A small image captioner, trained from scratch.
Model: 18.1M parameters, 64-pixel images, encoder norm layernorm_no_bias, encoder activation gelu, encoder patch size [8, 8], encoder layers 12, encoder width 160, decoder width 320, decoder layers 7, decoder norm rmsnorm, decoder activation gelu.
Training: 3500 steps, batches of 64.
Data: trained on regions of photos with short descriptions (Visual Genome), 2.2 epochs.
Rows from block 3 of the text decoder of a small image captioner, named by matrix and row number. Rows with one number belong to one neuron. Each number is 50 + 12 x the weight over its row's rms, rounded and kept within 0 to 99. All counts start at 0.
After each neuron's rows are labels from the 100 texts, of 14976, where the neuron reaches its highest value: "fires on" is the input token at the peak. Only what is clearly more common there than usual is listed. The data: regions of photos with short descriptions (Visual Genome).
# fc1: MLP up (decoder.blocks.3.mlp.fc1.weight, 1280x320), inputs 160-319
# fc2: MLP down (decoder.blocks.3.mlp.fc2.weight, 320x1280, transposed), outputs 160-319

fc1.724:55 53 55 42 41 31 49 54 49 43 65 57 45 61 52 49 55 43 59 46 53 61 48 69 19 55 39 51 45 59 64 52 50 42 41 46 51 57 47 41 46 54 50 72 40 44 50 56 58 64 42 35 52 27 46 53 57 53 46 56 45 53 62 53 49 66 51 57 50 45 60 38 64 50 56 37 51 35 52 63 29 55 49 65 47 61 21 59 45 37 16 35 42 48 56 50 37 47 49 54 59 57 62 38 73 47 57 39 42 31 69 47 54 44 52 43 55 50 43 83 47 28 59 30 53 38 70 55 59 35 50 33 51 51 75 61 65 56 73 57 24 51 43 44 57 52 47 40 45 35 33 29 65 41 27 42 58 59 62 49
fc2.724:60 28 65 65 68 22 32 44 47 39 38 51 28 38 62 57 44 53 59 50 65 37 59 63 48 36 25 28 53 46 70 41 57 67 41 45 72 54 60 38 43 35 58 47 57 48 59 50 52 59 43 40 52 34 54 45 49 49 49 53 66 60 61 54 48 70 40 52 62 64 56 56 46 32 74 67 74 63 52 48 22 41 45 64 39 54 37 66 66 65 48 33 58 52 53 41 42 41 30 36 43 45 43 40 46 46 55 28 35 16 66 55 38 45 49 81 46 52 46 51 57 58 65 35 58 38 40 55 41 60 82 57 64 38 55 45 75 46 48 39 34 67 63 50 36 55 53 55 66 52 40 60 64 37 60 62 57 77 61 39
fires on: "cell"; "teddy"; "power"; "mobile"

fc1.287:63 41 45 48 78 41 37 40 50 34 59 54 45 62 43 54 41 55 30 45 51 51 34 60 52 62 57 51 39 40 44 62 55 59 60 46 38 64 38 53 46 49 34 56 78 59 21 53 38 62 51 44 32 63 47 44 41 32 52 54 49 67 37 52 36 51 68 49 56 68 34 71 44 36 55 49 65 44 56 60 46 56 45 45 43 42 46 74 51 29 53 42 32 45 57 77 43 52 54 48 50 57 39 35 51 52 53 38 58 49 62 21 44 51 23 80 73 47 50 43 55 56 49 30 53 66 70 52 48 53 51 43 43 30 47 57 55 60 20 37 45 48 45 41 37 64 33 37 56 66 53 48 35 49 55 44 60 68 17 32
fc2.287:45 68 77 48 54 44 54 33 26 41 67 57 69 65 51 60 77 39 46 64 47 48 54 31 50 52 65 37 63 49 72 47 44 72 64 58 59 32 61 55 58 59 30 55 28 51 47 45 33 45 53 56 51 44 51 45 65 51 24 44 54 57 31 28 53 73 40 47 47 69 39 74 35 65 53 38 49 53 60 73 45 49 53 63 46 40 59 47 46 48 72 54 35 66 40 71 44 58 63 60 59 52 37 47 61 47 44 40 49 42 66 53 77 52 63 39 57 27 53 44 45 66 49 53 46 68 42 51 67 52 45 52 62 53 41 59 33 51 47 55 36 24 40 61 57 49 41 41 53 23 65 36 49 66 50 45 58 42 46 67
fires on: "."; "of"

fc1.612:65 46 38 57 58 62 48 77 67 33 46 40 69 30 66 54 50 41 44 43 36 52 51 61 70 58 50 40 29 35 53 37 56 57 56 71 49 50 67 39 38 50 55 50 55 55 51 46 33 44 52 62 34 47 62 60 49 30 48 44 58 63 47 46 52 60 60 55 41 64 56 50 29 47 44 44 40 68 67 70 45 33 74 32 47 52 46 48 60 43 44 58 50 54 47 60 33 36 62 59 44 46 53 63 41 52 47 41 35 44 44 52 49 44 25 67 65 55 51 59 56 55 48 41 49 56 41 27 49 39 54 38 46 26 61 40 53 28 60 62 65 49 61 54 57 42 44 74 48 39 48 54 36 19 56 21 51 72 43 40
fc2.612:58 73 57 53 61 59 60 70 56 69 35 61 48 38 49 25 68 37 55 33 74 47 42 52 37 58 44 51 45 55 59 60 44 47 38 64 47 29 77 57 41 45 40 50 49 41 48 71 40 27 29 42 46 49 59 32 78 47 41 39 45 54 43 44 51 51 53 40 35 54 53 51 71 45 42 30 28 56 75 73 70 40 64 59 48 70 28 33 50 44 71 48 69 45 50 46 36 30 61 59 24 68 43 46 51 51 59 42 50 39 34 64 42 56 39 65 35 56 47 49 56 46 43 55 54 55 40 58 63 62 37 57 35 49 66 36 52 36 44 40 35 49 52 60 43 64 53 50 39 57 68 49 69 69 46 46 62 46 68 63
fires on: "toilet"; "chocolate"; "the"; "birthday"

fc1.462:44 42 39 48 51 49 36 73 46 56 30 33 43 54 56 37 42 46 40 36 57 62 56 71 46 39 44 45 39 65 71 49 45 68 46 41 40 50 59 27 43 41 50 69 49 29 53 32 30 43 48 31 40 51 54 78 58 49 54 53 54 41 47 22 59 50 61 49 36 53 67 44 71 44 63 41 48 47 67 49 63 56 48 47 58 72 39 67 42 38 46 30 66 68 55 67 50 51 70 36 29 64 42 29 40 55 42 58 50 53 62 32 24 59 44 61 46 72 59 67 38 37 40 30 49 70 37 52 47 37 53 58 40 64 20 61 28 49 50 51 55 55 63 46 42 32 60 45 49 49 38 61 38 46 63 50 50 74 36 56
fc2.462:59 51 36 37 35 47 33 44 45 68 62 54 55 36 55 45 51 58 69 58 55 46 46 57 34 32 40 41 50 59 42 75 54 57 45 57 42 62 39 57 48 42 55 52 48 54 63 56 49 76 47 49 52 55 54 19 46 46 74 42 60 49 74 25 39 56 57 56 28 47 59 68 65 50 61 51 52 57 60 52 36 37 70 49 39 50 25 49 43 54 21 31 34 37 67 45 44 38 53 40 50 41 36 54 41 33 36 67 43 28 60 60 56 36 53 67 45 36 50 41 51 55 38 49 68 41 56 57 31 48 65 42 47 65 62 48 39 36 50 51 59 50 41 71 67 44 46 66 43 63 69 38 40 40 50 49 39 72 44 60
fires on: "covered"; "black"; "wire"

fc1.751:43 50 68 59 56 48 52 46 42 46 46 55 38 38 51 49 45 44 58 48 44 39 46 66 51 45 53 40 55 24 74 51 53 29 78 35 33 50 48 71 48 47 51 38 45 63 53 50 58 44 48 46 67 60 51 41 34 75 24 77 55 42 36 60 24 56 76 69 40 55 53 50 56 60 50 38 63 46 63 35 69 75 47 77 34 58 55 62 50 63 41 51 60 69 51 51 48 61 44 57 36 54 43 51 44 62 52 30 48 47 53 54 51 67 45 59 48 31 36 61 52 41 37 21 39 46 44 81 51 47 31 66 45 60 54 57 44 56 63 51 46 45 50 36 40 62 62 55 31 40 47 56 22 62 57 47 51 35 67 67
fc2.751:34 38 60 72 55 48 32 57 54 70 68 40 41 62 46 51 51 50 59 57 44 52 52 72 62 48 69 61 57 59 45 30 52 67 61 66 55 52 27 59 54 58 41 55 50 52 47 65 26 68 40 41 27 64 50 60 45 64 50 58 42 28 49 59 47 51 43 36 42 70 45 37 60 59 44 29 48 42 47 49 42 46 51 40 40 58 72 52 47 38 38 43 74 20 59 42 60 56 48 66 64 52 51 46 47 49 58 74 59 31 42 36 55 40 43 58 56 40 65 65 39 64 31 49 67 50 52 74 41 39 59 55 45 37 47 69 51 45 73 63 49 23 41 58 51 47 51 49 32 45 66 33 28 55 63 44 41 48 49 56
fires on: "covered"; "walking"; "cut"; "standing"

fc1.262:37 40 83 76 44 41 58 51 42 53 51 38 32 53 54 21 37 65 60 49 33 40 48 53 59 38 50 61 55 36 45 37 54 38 42 51 41 45 39 62 51 30 42 36 34 53 50 44 46 67 51 62 15 62 51 60 55 29 37 67 37 51 56 58 72 56 52 60 33 57 66 53 49 70 54 52 42 54 57 71 60 61 72 61 75 27 44 38 36 45 57 41 56 47 49 37 50 33 52 49 61 61 63 46 53 42 42 68 27 39 70 40 46 53 46 54 50 49 50 73 54 53 52 67 60 73 24 23 55 50 65 57 53 61 66 61 45 78 64 44 50 47 63 40 30 40 69 49 57 43 47 54 53 50 36 45 29 50 51 51
fc2.262:40 58 28 24 55 71 53 57 57 49 22 56 70 23 57 64 54 52 53 45 57 51 41 41 61 54 38 41 51 55 43 45 40 31 34 60 51 55 57 44 51 62 53 77 34 50 49 36 53 51 64 49 69 43 54 43 48 83 54 60 70 54 62 45 36 51 47 58 70 65 48 67 31 44 57 47 65 66 48 61 57 64 25 54 27 42 69 46 66 55 47 53 63 57 45 73 34 62 40 45 52 67 28 65 58 50 49 62 46 63 49 61 60 54 64 61 43 52 45 53 55 40 52 13 46 52 56 81 38 57 49 56 55 54 33 58 46 15 43 38 66 52 58 46 44 59 29 70 45 53 59 67 45 75 60 54 50 77 40 25
fires on: "plant"; "vase"; "flower"

fc1.470:41 41 45 63 63 55 48 28 23 33 50 49 37 60 67 60 48 38 40 63 70 56 40 39 45 59 47 58 43 47 17 45 61 61 56 50 57 26 51 61 57 68 47 52 38 61 30 78 48 54 47 80 59 34 61 68 32 36 50 53 52 50 61 54 41 50 44 52 51 67 55 46 66 46 49 56 52 61 47 51 54 71 66 40 24 62 48 45 44 59 56 52 32 48 51 56 49 50 53 60 46 73 57 65 42 68 45 31 49 56 66 56 58 45 49 44 47 65 48 48 52 58 31 38 50 68 52 41 45 66 57 45 23 35 43 65 53 51 58 35 40 52 67 49 46 69 51 41 45 45 48 54 36 44 52 30 69 77 62 41
fc2.470:55 52 57 69 60 53 63 44 47 46 39 48 40 46 69 61 31 48 58 58 75 37 44 32 57 21 43 68 56 45 62 55 40 56 65 77 56 56 53 37 52 59 54 48 43 53 49 57 24 23 57 51 52 72 47 40 58 62 51 55 31 44 54 63 59 44 50 45 56 52 65 53 28 35 49 33 47 37 39 52 41 50 50 47 51 49 46 51 48 41 51 46 36 65 49 72 55 42 41 52 42 43 53 31 33 61 55 58 42 46 51 65 51 28 32 51 57 45 53 52 30 41 54 33 41 68 38 53 56 70 51 39 35 59 38 51 41 52 50 61 62 44 41 42 35 37 54 42 50 56 67 63 58 72 54 57 26 38 38 30
fires on: "."; "table"

fc1.638:44 61 34 52 74 38 37 56 73 57 37 43 57 50 47 49 70 64 57 49 51 38 22 48 35 64 20 36 47 66 71 46 48 62 53 55 42 37 66 59 42 64 42 43 57 46 54 58 49 42 52 51 69 68 64 40 35 57 61 29 63 48 71 65 37 51 73 70 33 62 47 43 49 54 56 58 63 63 58 67 50 42 62 43 45 59 37 59 49 18 52 47 41 31 50 59 50 51 66 55 57 56 61 57 63 48 25 41 28 63 70 47 48 26 58 74 51 53 14 54 65 70 59 55 64 64 63 48 56 31 63 62 71 45 61 59 47 45 39 60 51 65 62 32 50 28 39 51 49 35 31 46 68 74 48 60 63 49 42 58
fc2.638:29 45 64 72 45 51 54 68 43 63 61 18 63 64 32 74 50 54 57 59 44 57 56 52 32 36 50 54 57 53 62 41 52 37 37 55 52 45 36 55 60 43 60 36 44 41 36 66 59 44 30 61 51 44 47 62 73 40 61 27 46 76 57 39 56 46 48 59 58 28 59 58 70 36 42 36 53 63 52 45 53 57 64 60 65 41 62 66 46 61 45 64 46 45 50 38 47 57 42 35 29 62 39 41 63 64 42 64 63 45 48 61 57 45 58 46 63 31 32 40 49 52 65 55 41 57 54 66 57 48 70 45 46 52 40 54 40 62 49 36 27 61 49 51 62 60 66 67 31 49 56 46 61 61 24 58 31 69 52 25
fires on: "bear"; "hair"; "umbrella"; "tire"

fc1.235:73 56 62 42 44 60 52 57 44 42 48 49 39 48 56 67 58 35 60 42 28 37 50 32 34 67 42 35 46 34 44 49 64 58 72 46 35 48 67 37 81 73 35 46 56 36 49 59 51 50 61 41 51 36 53 45 52 28 52 44 43 42 46 59 31 39 46 49 45 76 47 41 38 68 48 35 45 36 51 52 54 49 42 30 75 55 50 52 34 59 50 40 45 41 36 76 68 64 44 34 51 39 44 46 29 48 49 58 56 54 51 54 52 71 39 36 57 33 62 70 28 54 47 58 53 60 56 61 32 54 41 38 79 40 55 55 55 56 48 45 54 62 44 43 36 61 35 45 52 45 37 61 44 34 49 33 41 66 30 39
fc2.235:45 55 43 54 50 63 60 44 32 28 28 64 48 29 62 41 40 50 39 24 44 44 59 41 55 43 49 53 49 43 33 65 56 42 41 40 50 33 57 54 55 51 40 12 49 53 36 47 36 53 67 51 22 53 55 47 65 49 28 69 69 68 45 39 35 59 50 43 37 40 59 49 58 47 74 36 58 65 41 32 47 54 71 65 63 51 48 58 68 54 76 39 43 51 50 29 57 39 31 48 73 32 51 60 50 45 31 73 48 33 52 60 40 24 62 45 35 56 44 35 57 56 51 41 51 49 51 48 41 45 78 60 39 49 48 64 75 54 51 34 54 51 61 61 44 33 62 40 46 78 34 57 45 31 58 63 63 72 59 50
fires on: "."

fc1.710:55 57 45 57 55 66 43 50 46 54 46 41 38 27 14 60 64 56 29 55 50 54 69 53 68 38 58 68 48 50 61 49 39 67 35 48 39 57 55 48 55 60 39 66 67 53 48 63 63 47 52 46 61 33 56 25 66 57 40 60 44 34 50 55 43 48 69 29 50 54 58 48 65 59 21 40 58 62 41 72 52 57 61 63 35 41 49 49 53 45 39 45 58 58 58 63 38 41 53 62 53 59 30 45 43 51 37 29 41 44 53 54 57 37 42 45 58 39 31 49 61 51 24 20 34 54 77 57 42 27 34 48 61 46 48 45 49 35 42 53 59 17 53 53 39 47 61 48 65 44 45 40 70 43 46 50 58 54 36 45
fc2.710:53 40 58 65 47 47 55 48 44 63 60 57 57 26 69 40 56 31 57 53 48 46 53 70 47 61 62 66 57 51 62 33 31 60 33 44 61 44 68 55 48 50 21 44 34 40 49 63 39 57 70 38 61 64 72 50 67 41 45 49 44 55 53 43 47 70 61 32 39 66 34 38 42 46 61 57 52 51 51 56 45 31 42 32 42 39 68 49 72 64 53 36 62 44 27 69 67 50 41 47 56 61 45 22 50 70 58 40 46 33 58 47 62 59 65 71 54 53 61 31 55 49 66 43 68 48 43 61 52 32 42 52 75 59 49 59 59 37 51 59 43 38 52 44 48 52 62 76 39 47 39 59 45 54 64 48 44 60 53 48
fires on: "toilet"; "of"; "decker"; "the"

fc1.503:60 58 51 60 55 59 51 56 58 39 55 50 58 48 65 46 55 64 41 39 51 48 51 52 56 33 41 69 34 51 37 48 74 65 60 53 45 30 28 35 41 24 34 40 41 26 56 49 57 62 50 52 57 47 49 40 47 29 48 44 44 69 57 45 43 44 49 58 43 52 41 50 34 15 54 53 73 38 49 62 43 53 71 60 47 65 52 40 67 50 68 44 59 41 57 65 41 36 44 49 33 44 32 64 43 67 56 47 62 66 54 66 68 52 58 53 65 56 23 71 43 38 36 51 20 47 41 42 49 48 55 30 64 52 47 74 32 61 61 60 36 50 37 51 46 57 43 50 53 38 47 63 56 43 33 55 63 55 78 71
fc2.503:56 71 73 49 32 48 39 60 49 47 52 49 58 36 45 52 45 54 48 45 71 52 42 49 45 52 54 62 31 47 32 39 69 44 47 55 29 62 55 29 35 47 55 45 46 48 45 44 53 55 23 30 66 54 60 66 61 70 51 52 42 36 48 63 33 27 74 58 54 65 75 56 51 67 59 44 48 55 38 63 42 63 35 57 24 49 66 53 58 44 61 42 73 50 36 63 61 51 24 44 44 51 44 26 36 60 49 50 29 59 63 63 50 32 53 46 64 36 41 66 60 28 65 71 52 40 21 61 38 49 44 48 50 43 66 40 65 27 42 47 73 34 48 62 52 51 52 52 58 60 58 45 35 46 71 59 64 69 59 73
fires on: "covered"; "a"; "grassy"; "and"

fc1.76:74 43 54 34 57 55 48 31 46 39 40 52 69 51 50 34 62 38 33 50 50 50 42 37 59 43 43 34 41 50 55 63 47 51 60 52 40 42 35 51 42 68 31 51 57 70 56 37 42 48 42 40 26 26 46 65 60 46 58 45 46 39 36 46 53 70 61 61 61 49 56 53 44 44 36 58 64 53 60 49 58 39 82 51 48 43 60 59 70 65 49 41 54 66 14 63 44 35 48 75 48 40 57 43 43 48 50 59 51 41 43 34 62 55 52 30 58 62 63 47 68 51 14 49 45 61 65 46 79 33 82 46 43 37 44 59 55 77 25 44 54 49 57 53 41 50 72 32 83 55 49 56 39 58 69 58 73 40 46 54
fc2.76:61 56 53 44 60 53 55 51 53 53 39 51 64 30 59 59 64 63 48 58 56 47 48 46 43 57 59 36 38 50 49 44 54 42 43 51 52 58 66 49 77 48 50 86 41 44 37 62 67 57 50 43 46 58 36 43 66 40 54 39 67 66 52 44 45 49 61 24 55 81 71 54 56 49 44 35 36 64 56 49 49 33 61 41 38 53 35 38 65 39 67 37 54 37 52 72 50 69 53 57 62 42 43 52 50 43 41 72 52 65 57 51 51 64 53 60 39 41 40 64 42 44 48 64 59 36 52 41 76 46 46 66 70 68 41 49 31 51 40 25 42 41 69 45 49 59 50 64 76 59 48 36 50 49 49 61 40 70 30 55
fires on: "."; "building"; "orange"; "trees"

fc1.553:53 70 60 38 76 36 66 63 60 71 46 58 53 27 70 41 58 48 45 46 57 40 51 25 58 40 77 66 72 58 47 49 61 60 39 29 53 35 63 67 50 36 45 60 44 44 56 50 56 68 52 50 27 36 33 50 61 59 68 29 56 52 60 37 49 50 53 50 63 58 50 28 52 32 34 40 50 59 44 43 58 49 76 46 49 53 31 57 61 51 49 30 55 54 44 63 59 43 39 66 75 64 23 21 57 59 45 28 25 45 42 21 41 44 59 49 68 58 65 34 55 70 60 39 56 53 55 57 52 53 62 52 37 44 29 63 51 49 29 62 49 61 79 40 65 53 58 53 47 39 37 45 76 39 45 33 56 50 37 62
fc2.553:74 45 42 28 34 44 48 69 54 49 53 46 33 40 64 60 42 32 71 57 38 27 48 60 40 56 51 42 61 37 34 45 43 53 39 36 50 49 44 75 54 58 32 56 42 45 50 50 53 60 66 44 58 56 71 47 33 46 44 59 34 52 76 31 59 45 63 61 48 60 56 39 28 40 58 62 55 52 41 63 50 55 49 47 49 44 53 43 56 42 45 39 43 50 60 54 63 50 24 59 34 37 61 59 70 36 55 56 64 39 29 35 40 56 53 63 73 51 38 43 59 35 43 67 35 46 48 47 60 69 52 60 65 54 32 28 51 41 35 55 71 63 56 21 55 44 45 40 43 58 37 56 40 52 56 69 42 38 55 42
fires on: "."

fc1.669:66 63 54 73 54 64 50 53 36 58 60 36 48 09 35 66 57 61 47 59 70 46 63 51 55 31 35 49 47 49 39 70 41 55 43 70 55 38 34 62 63 65 49 52 53 74 43 57 38 51 62 44 61 35 26 63 65 53 54 39 60 63 54 42 48 40 38 56 51 72 47 38 45 54 60 41 35 39 29 47 28 41 32 55 37 65 44 57 63 71 51 40 52 46 61 47 47 55 59 60 42 47 46 34 39 49 68 59 39 49 29 38 43 36 47 53 29 39 45 51 38 56 77 79 55 53 64 32 57 54 50 75 32 48 44 42 51 54 36 52 77 67 51 38 62 57 24 38 38 57 51 50 52 58 59 64 57 39 68 48
fc2.669:81 67 63 72 46 49 55 49 33 85 58 49 45 60 46 63 46 47 69 60 49 68 61 32 64 41 58 30 60 43 43 49 38 67 60 64 57 48 86 43 57 43 51 54 62 40 48 35 62 53 54 48 47 28 41 55 57 61 51 40 55 64 62 48 72 60 53 64 43 52 41 38 36 41 71 46 58 48 56 75 66 44 50 43 37 33 45 82 65 40 64 39 59 41 55 46 37 43 40 67 50 54 65 49 46 43 33 51 55 57 63 42 28 59 43 55 54 41 51 52 53 58 56 49 68 46 53 60 42 47 58 23 53 67 36 47 50 61 35 41 65 34 40 56 58 39 43 50 44 45 44 61 52 51 38 48 43 43 68 83
fires on: "tail"; "."; "that"; "wing"

fc1.494:48 52 39 48 33 57 75 55 48 45 49 39 22 48 62 53 39 50 48 55 68 74 79 71 44 58 21 40 47 50 57 50 49 52 39 28 77 36 47 51 57 44 75 55 31 32 37 36 28 45 48 52 68 46 61 28 41 55 54 57 56 51 72 67 64 32 32 51 59 62 52 50 14 41 47 60 55 45 59 60 47 44 48 60 48 49 61 48 45 55 57 44 43 78 56 41 38 45 40 48 59 45 50 45 47 53 62 55 43 43 58 47 57 56 47 46 39 42 81 43 68 40 53 37 50 80 40 20 61 39 47 31 41 53 44 49 39 64 50 61 58 68 43 66 42 59 47 32 23 38 64 31 43 55 47 63 47 41 66 33
fc2.494:40 38 54 38 59 40 50 52 44 49 57 58 63 50 43 45 47 38 60 07 37 41 44 46 48 53 51 59 43 72 44 39 44 57 72 53 61 48 62 28 52 30 41 46 42 52 34 71 53 39 54 47 59 43 44 22 60 53 53 28 63 65 36 64 13 41 60 57 73 56 47 62 46 40 42 47 59 53 48 49 33 46 39 75 39 60 35 45 47 39 64 71 49 62 51 71 46 33 37 59 57 72 60 70 31 39 40 42 46 33 46 71 73 56 47 49 50 56 49 56 56 47 45 34 51 52 48 34 58 35 53 29 42 51 46 52 46 37 43 50 57 58 67 76 67 59 54 64 55 44 66 26 60 60 54 35 67 42 36 74
fires on: "tail"; "engine"; "wing"; "of"

fc1.237:37 36 47 50 63 26 41 42 44 42 71 57 37 74 44 56 37 50 34 55 44 46 53 71 27 43 55 37 63 28 40 56 47 30 71 25 49 51 46 43 43 33 53 50 73 55 64 58 63 57 53 58 48 21 63 52 47 66 43 55 42 29 52 71 43 38 46 45 42 65 36 51 56 59 67 34 59 47 51 49 50 69 62 70 40 68 70 55 50 47 48 51 65 49 36 67 29 39 56 47 40 50 68 53 34 66 39 65 45 66 56 38 54 60 40 41 53 64 50 51 54 63 54 48 38 45 53 35 44 48 45 69 55 47 62 43 53 44 66 44 50 47 49 64 38 41 51 46 37 59 47 52 47 36 46 43 62 51 53 55
fc2.237:48 52 66 48 33 44 49 81 47 31 57 58 59 46 57 50 44 45 47 69 48 33 44 62 53 49 61 30 44 49 61 54 60 59 49 38 44 61 67 47 62 51 46 39 50 36 47 72 33 43 49 61 43 32 43 50 32 74 51 64 41 51 45 64 53 50 55 24 45 69 43 28 44 59 29 30 50 46 68 49 56 61 56 55 48 59 24 56 36 38 50 30 46 44 44 45 56 46 53 23 58 62 65 67 44 55 65 62 36 70 49 49 74 53 44 39 31 61 42 59 39 33 44 68 84 51 53 36 53 45 13 65 56 44 57 53 47 58 52 37 50 57 51 62 44 63 33 50 60 14 59 44 43 72 54 42 51 51 52 75
fires on: "covered"; "each"; "no"; "held"

fc1.161:36 60 37 55 49 25 25 55 50 63 32 44 53 70 60 40 58 32 37 46 66 37 65 57 38 53 53 48 44 30 25 67 38 36 57 37 39 55 50 71 44 77 37 56 26 46 34 52 47 61 51 56 51 67 28 45 45 65 35 51 51 45 57 44 44 56 51 40 58 52 54 47 73 64 63 59 56 56 30 38 57 60 41 74 56 54 49 29 53 40 62 57 59 49 58 43 26 53 77 42 60 43 57 41 45 47 64 72 37 28 53 35 37 47 34 58 82 51 40 40 56 52 42 64 44 41 47 49 26 48 59 65 52 66 55 52 59 52 73 32 56 30 62 52 38 61 45 79 60 32 25 42 43 39 06 37 33 56 47 55
fc2.161:56 40 39 64 55 48 28 46 57 49 29 56 53 76 74 57 60 49 54 56 44 59 49 64 46 48 64 51 63 41 53 50 64 76 51 56 62 40 55 58 43 58 36 75 38 41 83 43 48 49 39 55 56 65 61 32 46 71 38 63 68 24 41 51 75 62 36 52 68 70 43 47 53 52 63 59 36 65 68 37 50 44 44 65 63 48 36 50 77 32 52 41 55 28 43 44 60 55 40 69 61 67 59 36 53 44 38 49 61 50 74 57 47 32 53 59 54 52 37 64 39 58 61 48 44 43 53 53 59 47 47 51 60 46 50 52 63 50 37 51 61 54 68 36 45 48 45 73 40 54 73 71 63 31 51 68 52 43 50 71
fires on: "cell"; "standing"; "hanging"

fc1.200:58 44 51 23 36 15 41 51 49 62 65 58 39 51 47 44 41 44 47 47 33 36 41 45 49 48 29 40 58 56 66 49 40 37 47 50 45 53 73 66 81 19 40 40 71 43 48 49 56 53 52 26 45 54 26 45 60 31 52 65 53 58 45 52 35 60 47 45 65 40 40 47 50 58 56 59 39 51 47 52 44 61 68 60 56 52 52 39 59 39 51 38 57 51 70 49 40 34 54 31 59 64 38 46 56 69 51 40 43 38 51 28 68 51 45 57 51 58 49 53 50 30 45 54 38 78 18 64 38 65 60 51 26 55 65 30 39 62 48 43 40 53 48 43 69 60 43 45 49 65 48 54 54 35 45 45 60 58 54 62
fc2.200:27 73 55 49 51 57 65 54 42 63 68 50 42 57 46 28 25 66 52 49 51 36 38 46 49 54 59 62 32 61 52 63 57 44 48 28 44 45 34 45 47 48 34 39 24 54 61 57 45 64 32 64 46 38 41 42 30 59 42 41 56 38 63 40 30 72 45 47 45 65 43 52 74 43 39 58 42 34 25 60 61 33 38 38 56 74 48 52 54 36 42 37 51 39 50 55 60 59 58 61 54 67 46 52 45 60 38 49 50 34 39 47 28 59 26 61 41 34 49 56 45 48 15 33 47 37 49 49 59 57 48 52 68 50 46 65 46 55 53 75 57 63 45 53 38 35 59 72 50 45 48 50 58 40 38 67 36 56 42 27
fires on: "."

fc1.625:30 64 37 50 33 59 45 35 36 65 46 61 67 57 46 41 41 66 53 51 68 46 64 67 51 55 31 68 27 47 50 62 63 53 21 38 49 50 41 29 64 56 61 27 23 52 47 72 57 68 58 58 52 65 57 46 65 59 24 45 42 33 34 45 60 56 41 62 72 75 59 38 51 46 33 54 37 39 48 48 61 52 48 53 43 42 54 39 45 64 33 44 57 54 24 50 54 50 40 79 59 55 40 45 38 53 39 65 40 46 44 51 55 54 28 54 50 55 41 59 56 78 58 26 43 45 42 75 46 56 48 53 29 49 47 70 63 51 37 55 18 68 45 56 65 47 32 53 62 44 37 74 55 51 46 28 65 56 21 29
fc2.625:57 57 62 29 65 60 46 67 52 42 57 65 55 50 51 40 65 52 63 55 66 53 19 51 51 49 59 50 38 53 48 44 65 51 45 35 48 56 54 64 63 46 47 43 31 70 49 58 26 49 45 75 55 66 59 59 65 60 68 45 59 40 58 59 63 52 62 56 30 55 67 27 61 47 66 54 64 44 75 52 47 43 60 56 34 38 69 37 36 51 42 56 53 46 51 75 51 44 26 45 44 48 54 87 55 52 52 53 53 58 47 52 42 57 42 45 68 57 47 38 47 47 29 40 39 40 46 46 28 58 39 44 31 48 58 76 47 43 57 45 69 38 36 34 66 37 31 40 42 34 55 45 55 42 48 46 32 42 29 65
fires on: "."; "line"

fc1.249:38 84 44 41 43 31 45 48 47 40 58 49 60 54 20 29 40 57 53 53 42 51 53 53 39 43 54 56 44 59 40 49 42 53 45 45 63 47 74 51 62 25 61 66 28 43 67 35 45 53 66 36 45 40 66 51 51 44 45 49 62 49 32 52 49 51 34 45 55 70 47 36 32 38 51 52 64 40 42 22 54 80 64 61 45 45 41 73 50 48 47 69 59 63 66 62 44 58 48 60 43 55 46 37 59 52 50 42 53 51 77 57 58 52 66 42 60 35 56 50 46 39 46 25 58 52 67 46 46 50 38 29 67 28 50 46 33 52 70 46 37 49 28 39 55 41 43 43 65 66 68 30 32 50 55 51 42 72 65 59
fc2.249:53 62 62 48 36 40 38 52 53 56 53 50 62 54 65 52 29 41 45 33 47 54 39 48 36 59 58 70 23 64 40 34 53 43 42 30 63 45 53 57 18 51 50 41 37 39 42 47 55 69 52 44 32 71 49 58 39 53 11 47 43 44 56 44 55 55 78 38 43 66 43 36 59 43 53 65 42 56 49 30 27 80 58 46 68 45 33 53 51 49 41 49 40 48 48 64 57 55 45 24 53 71 69 27 56 42 40 42 60 60 62 59 61 52 43 54 45 56 51 67 76 63 57 45 55 49 35 45 46 61 35 47 57 54 42 57 40 52 54 44 31 61 46 61 51 43 34 51 63 58 73 74 48 60 64 49 38 56 55 43
fires on: "covered"; "filled"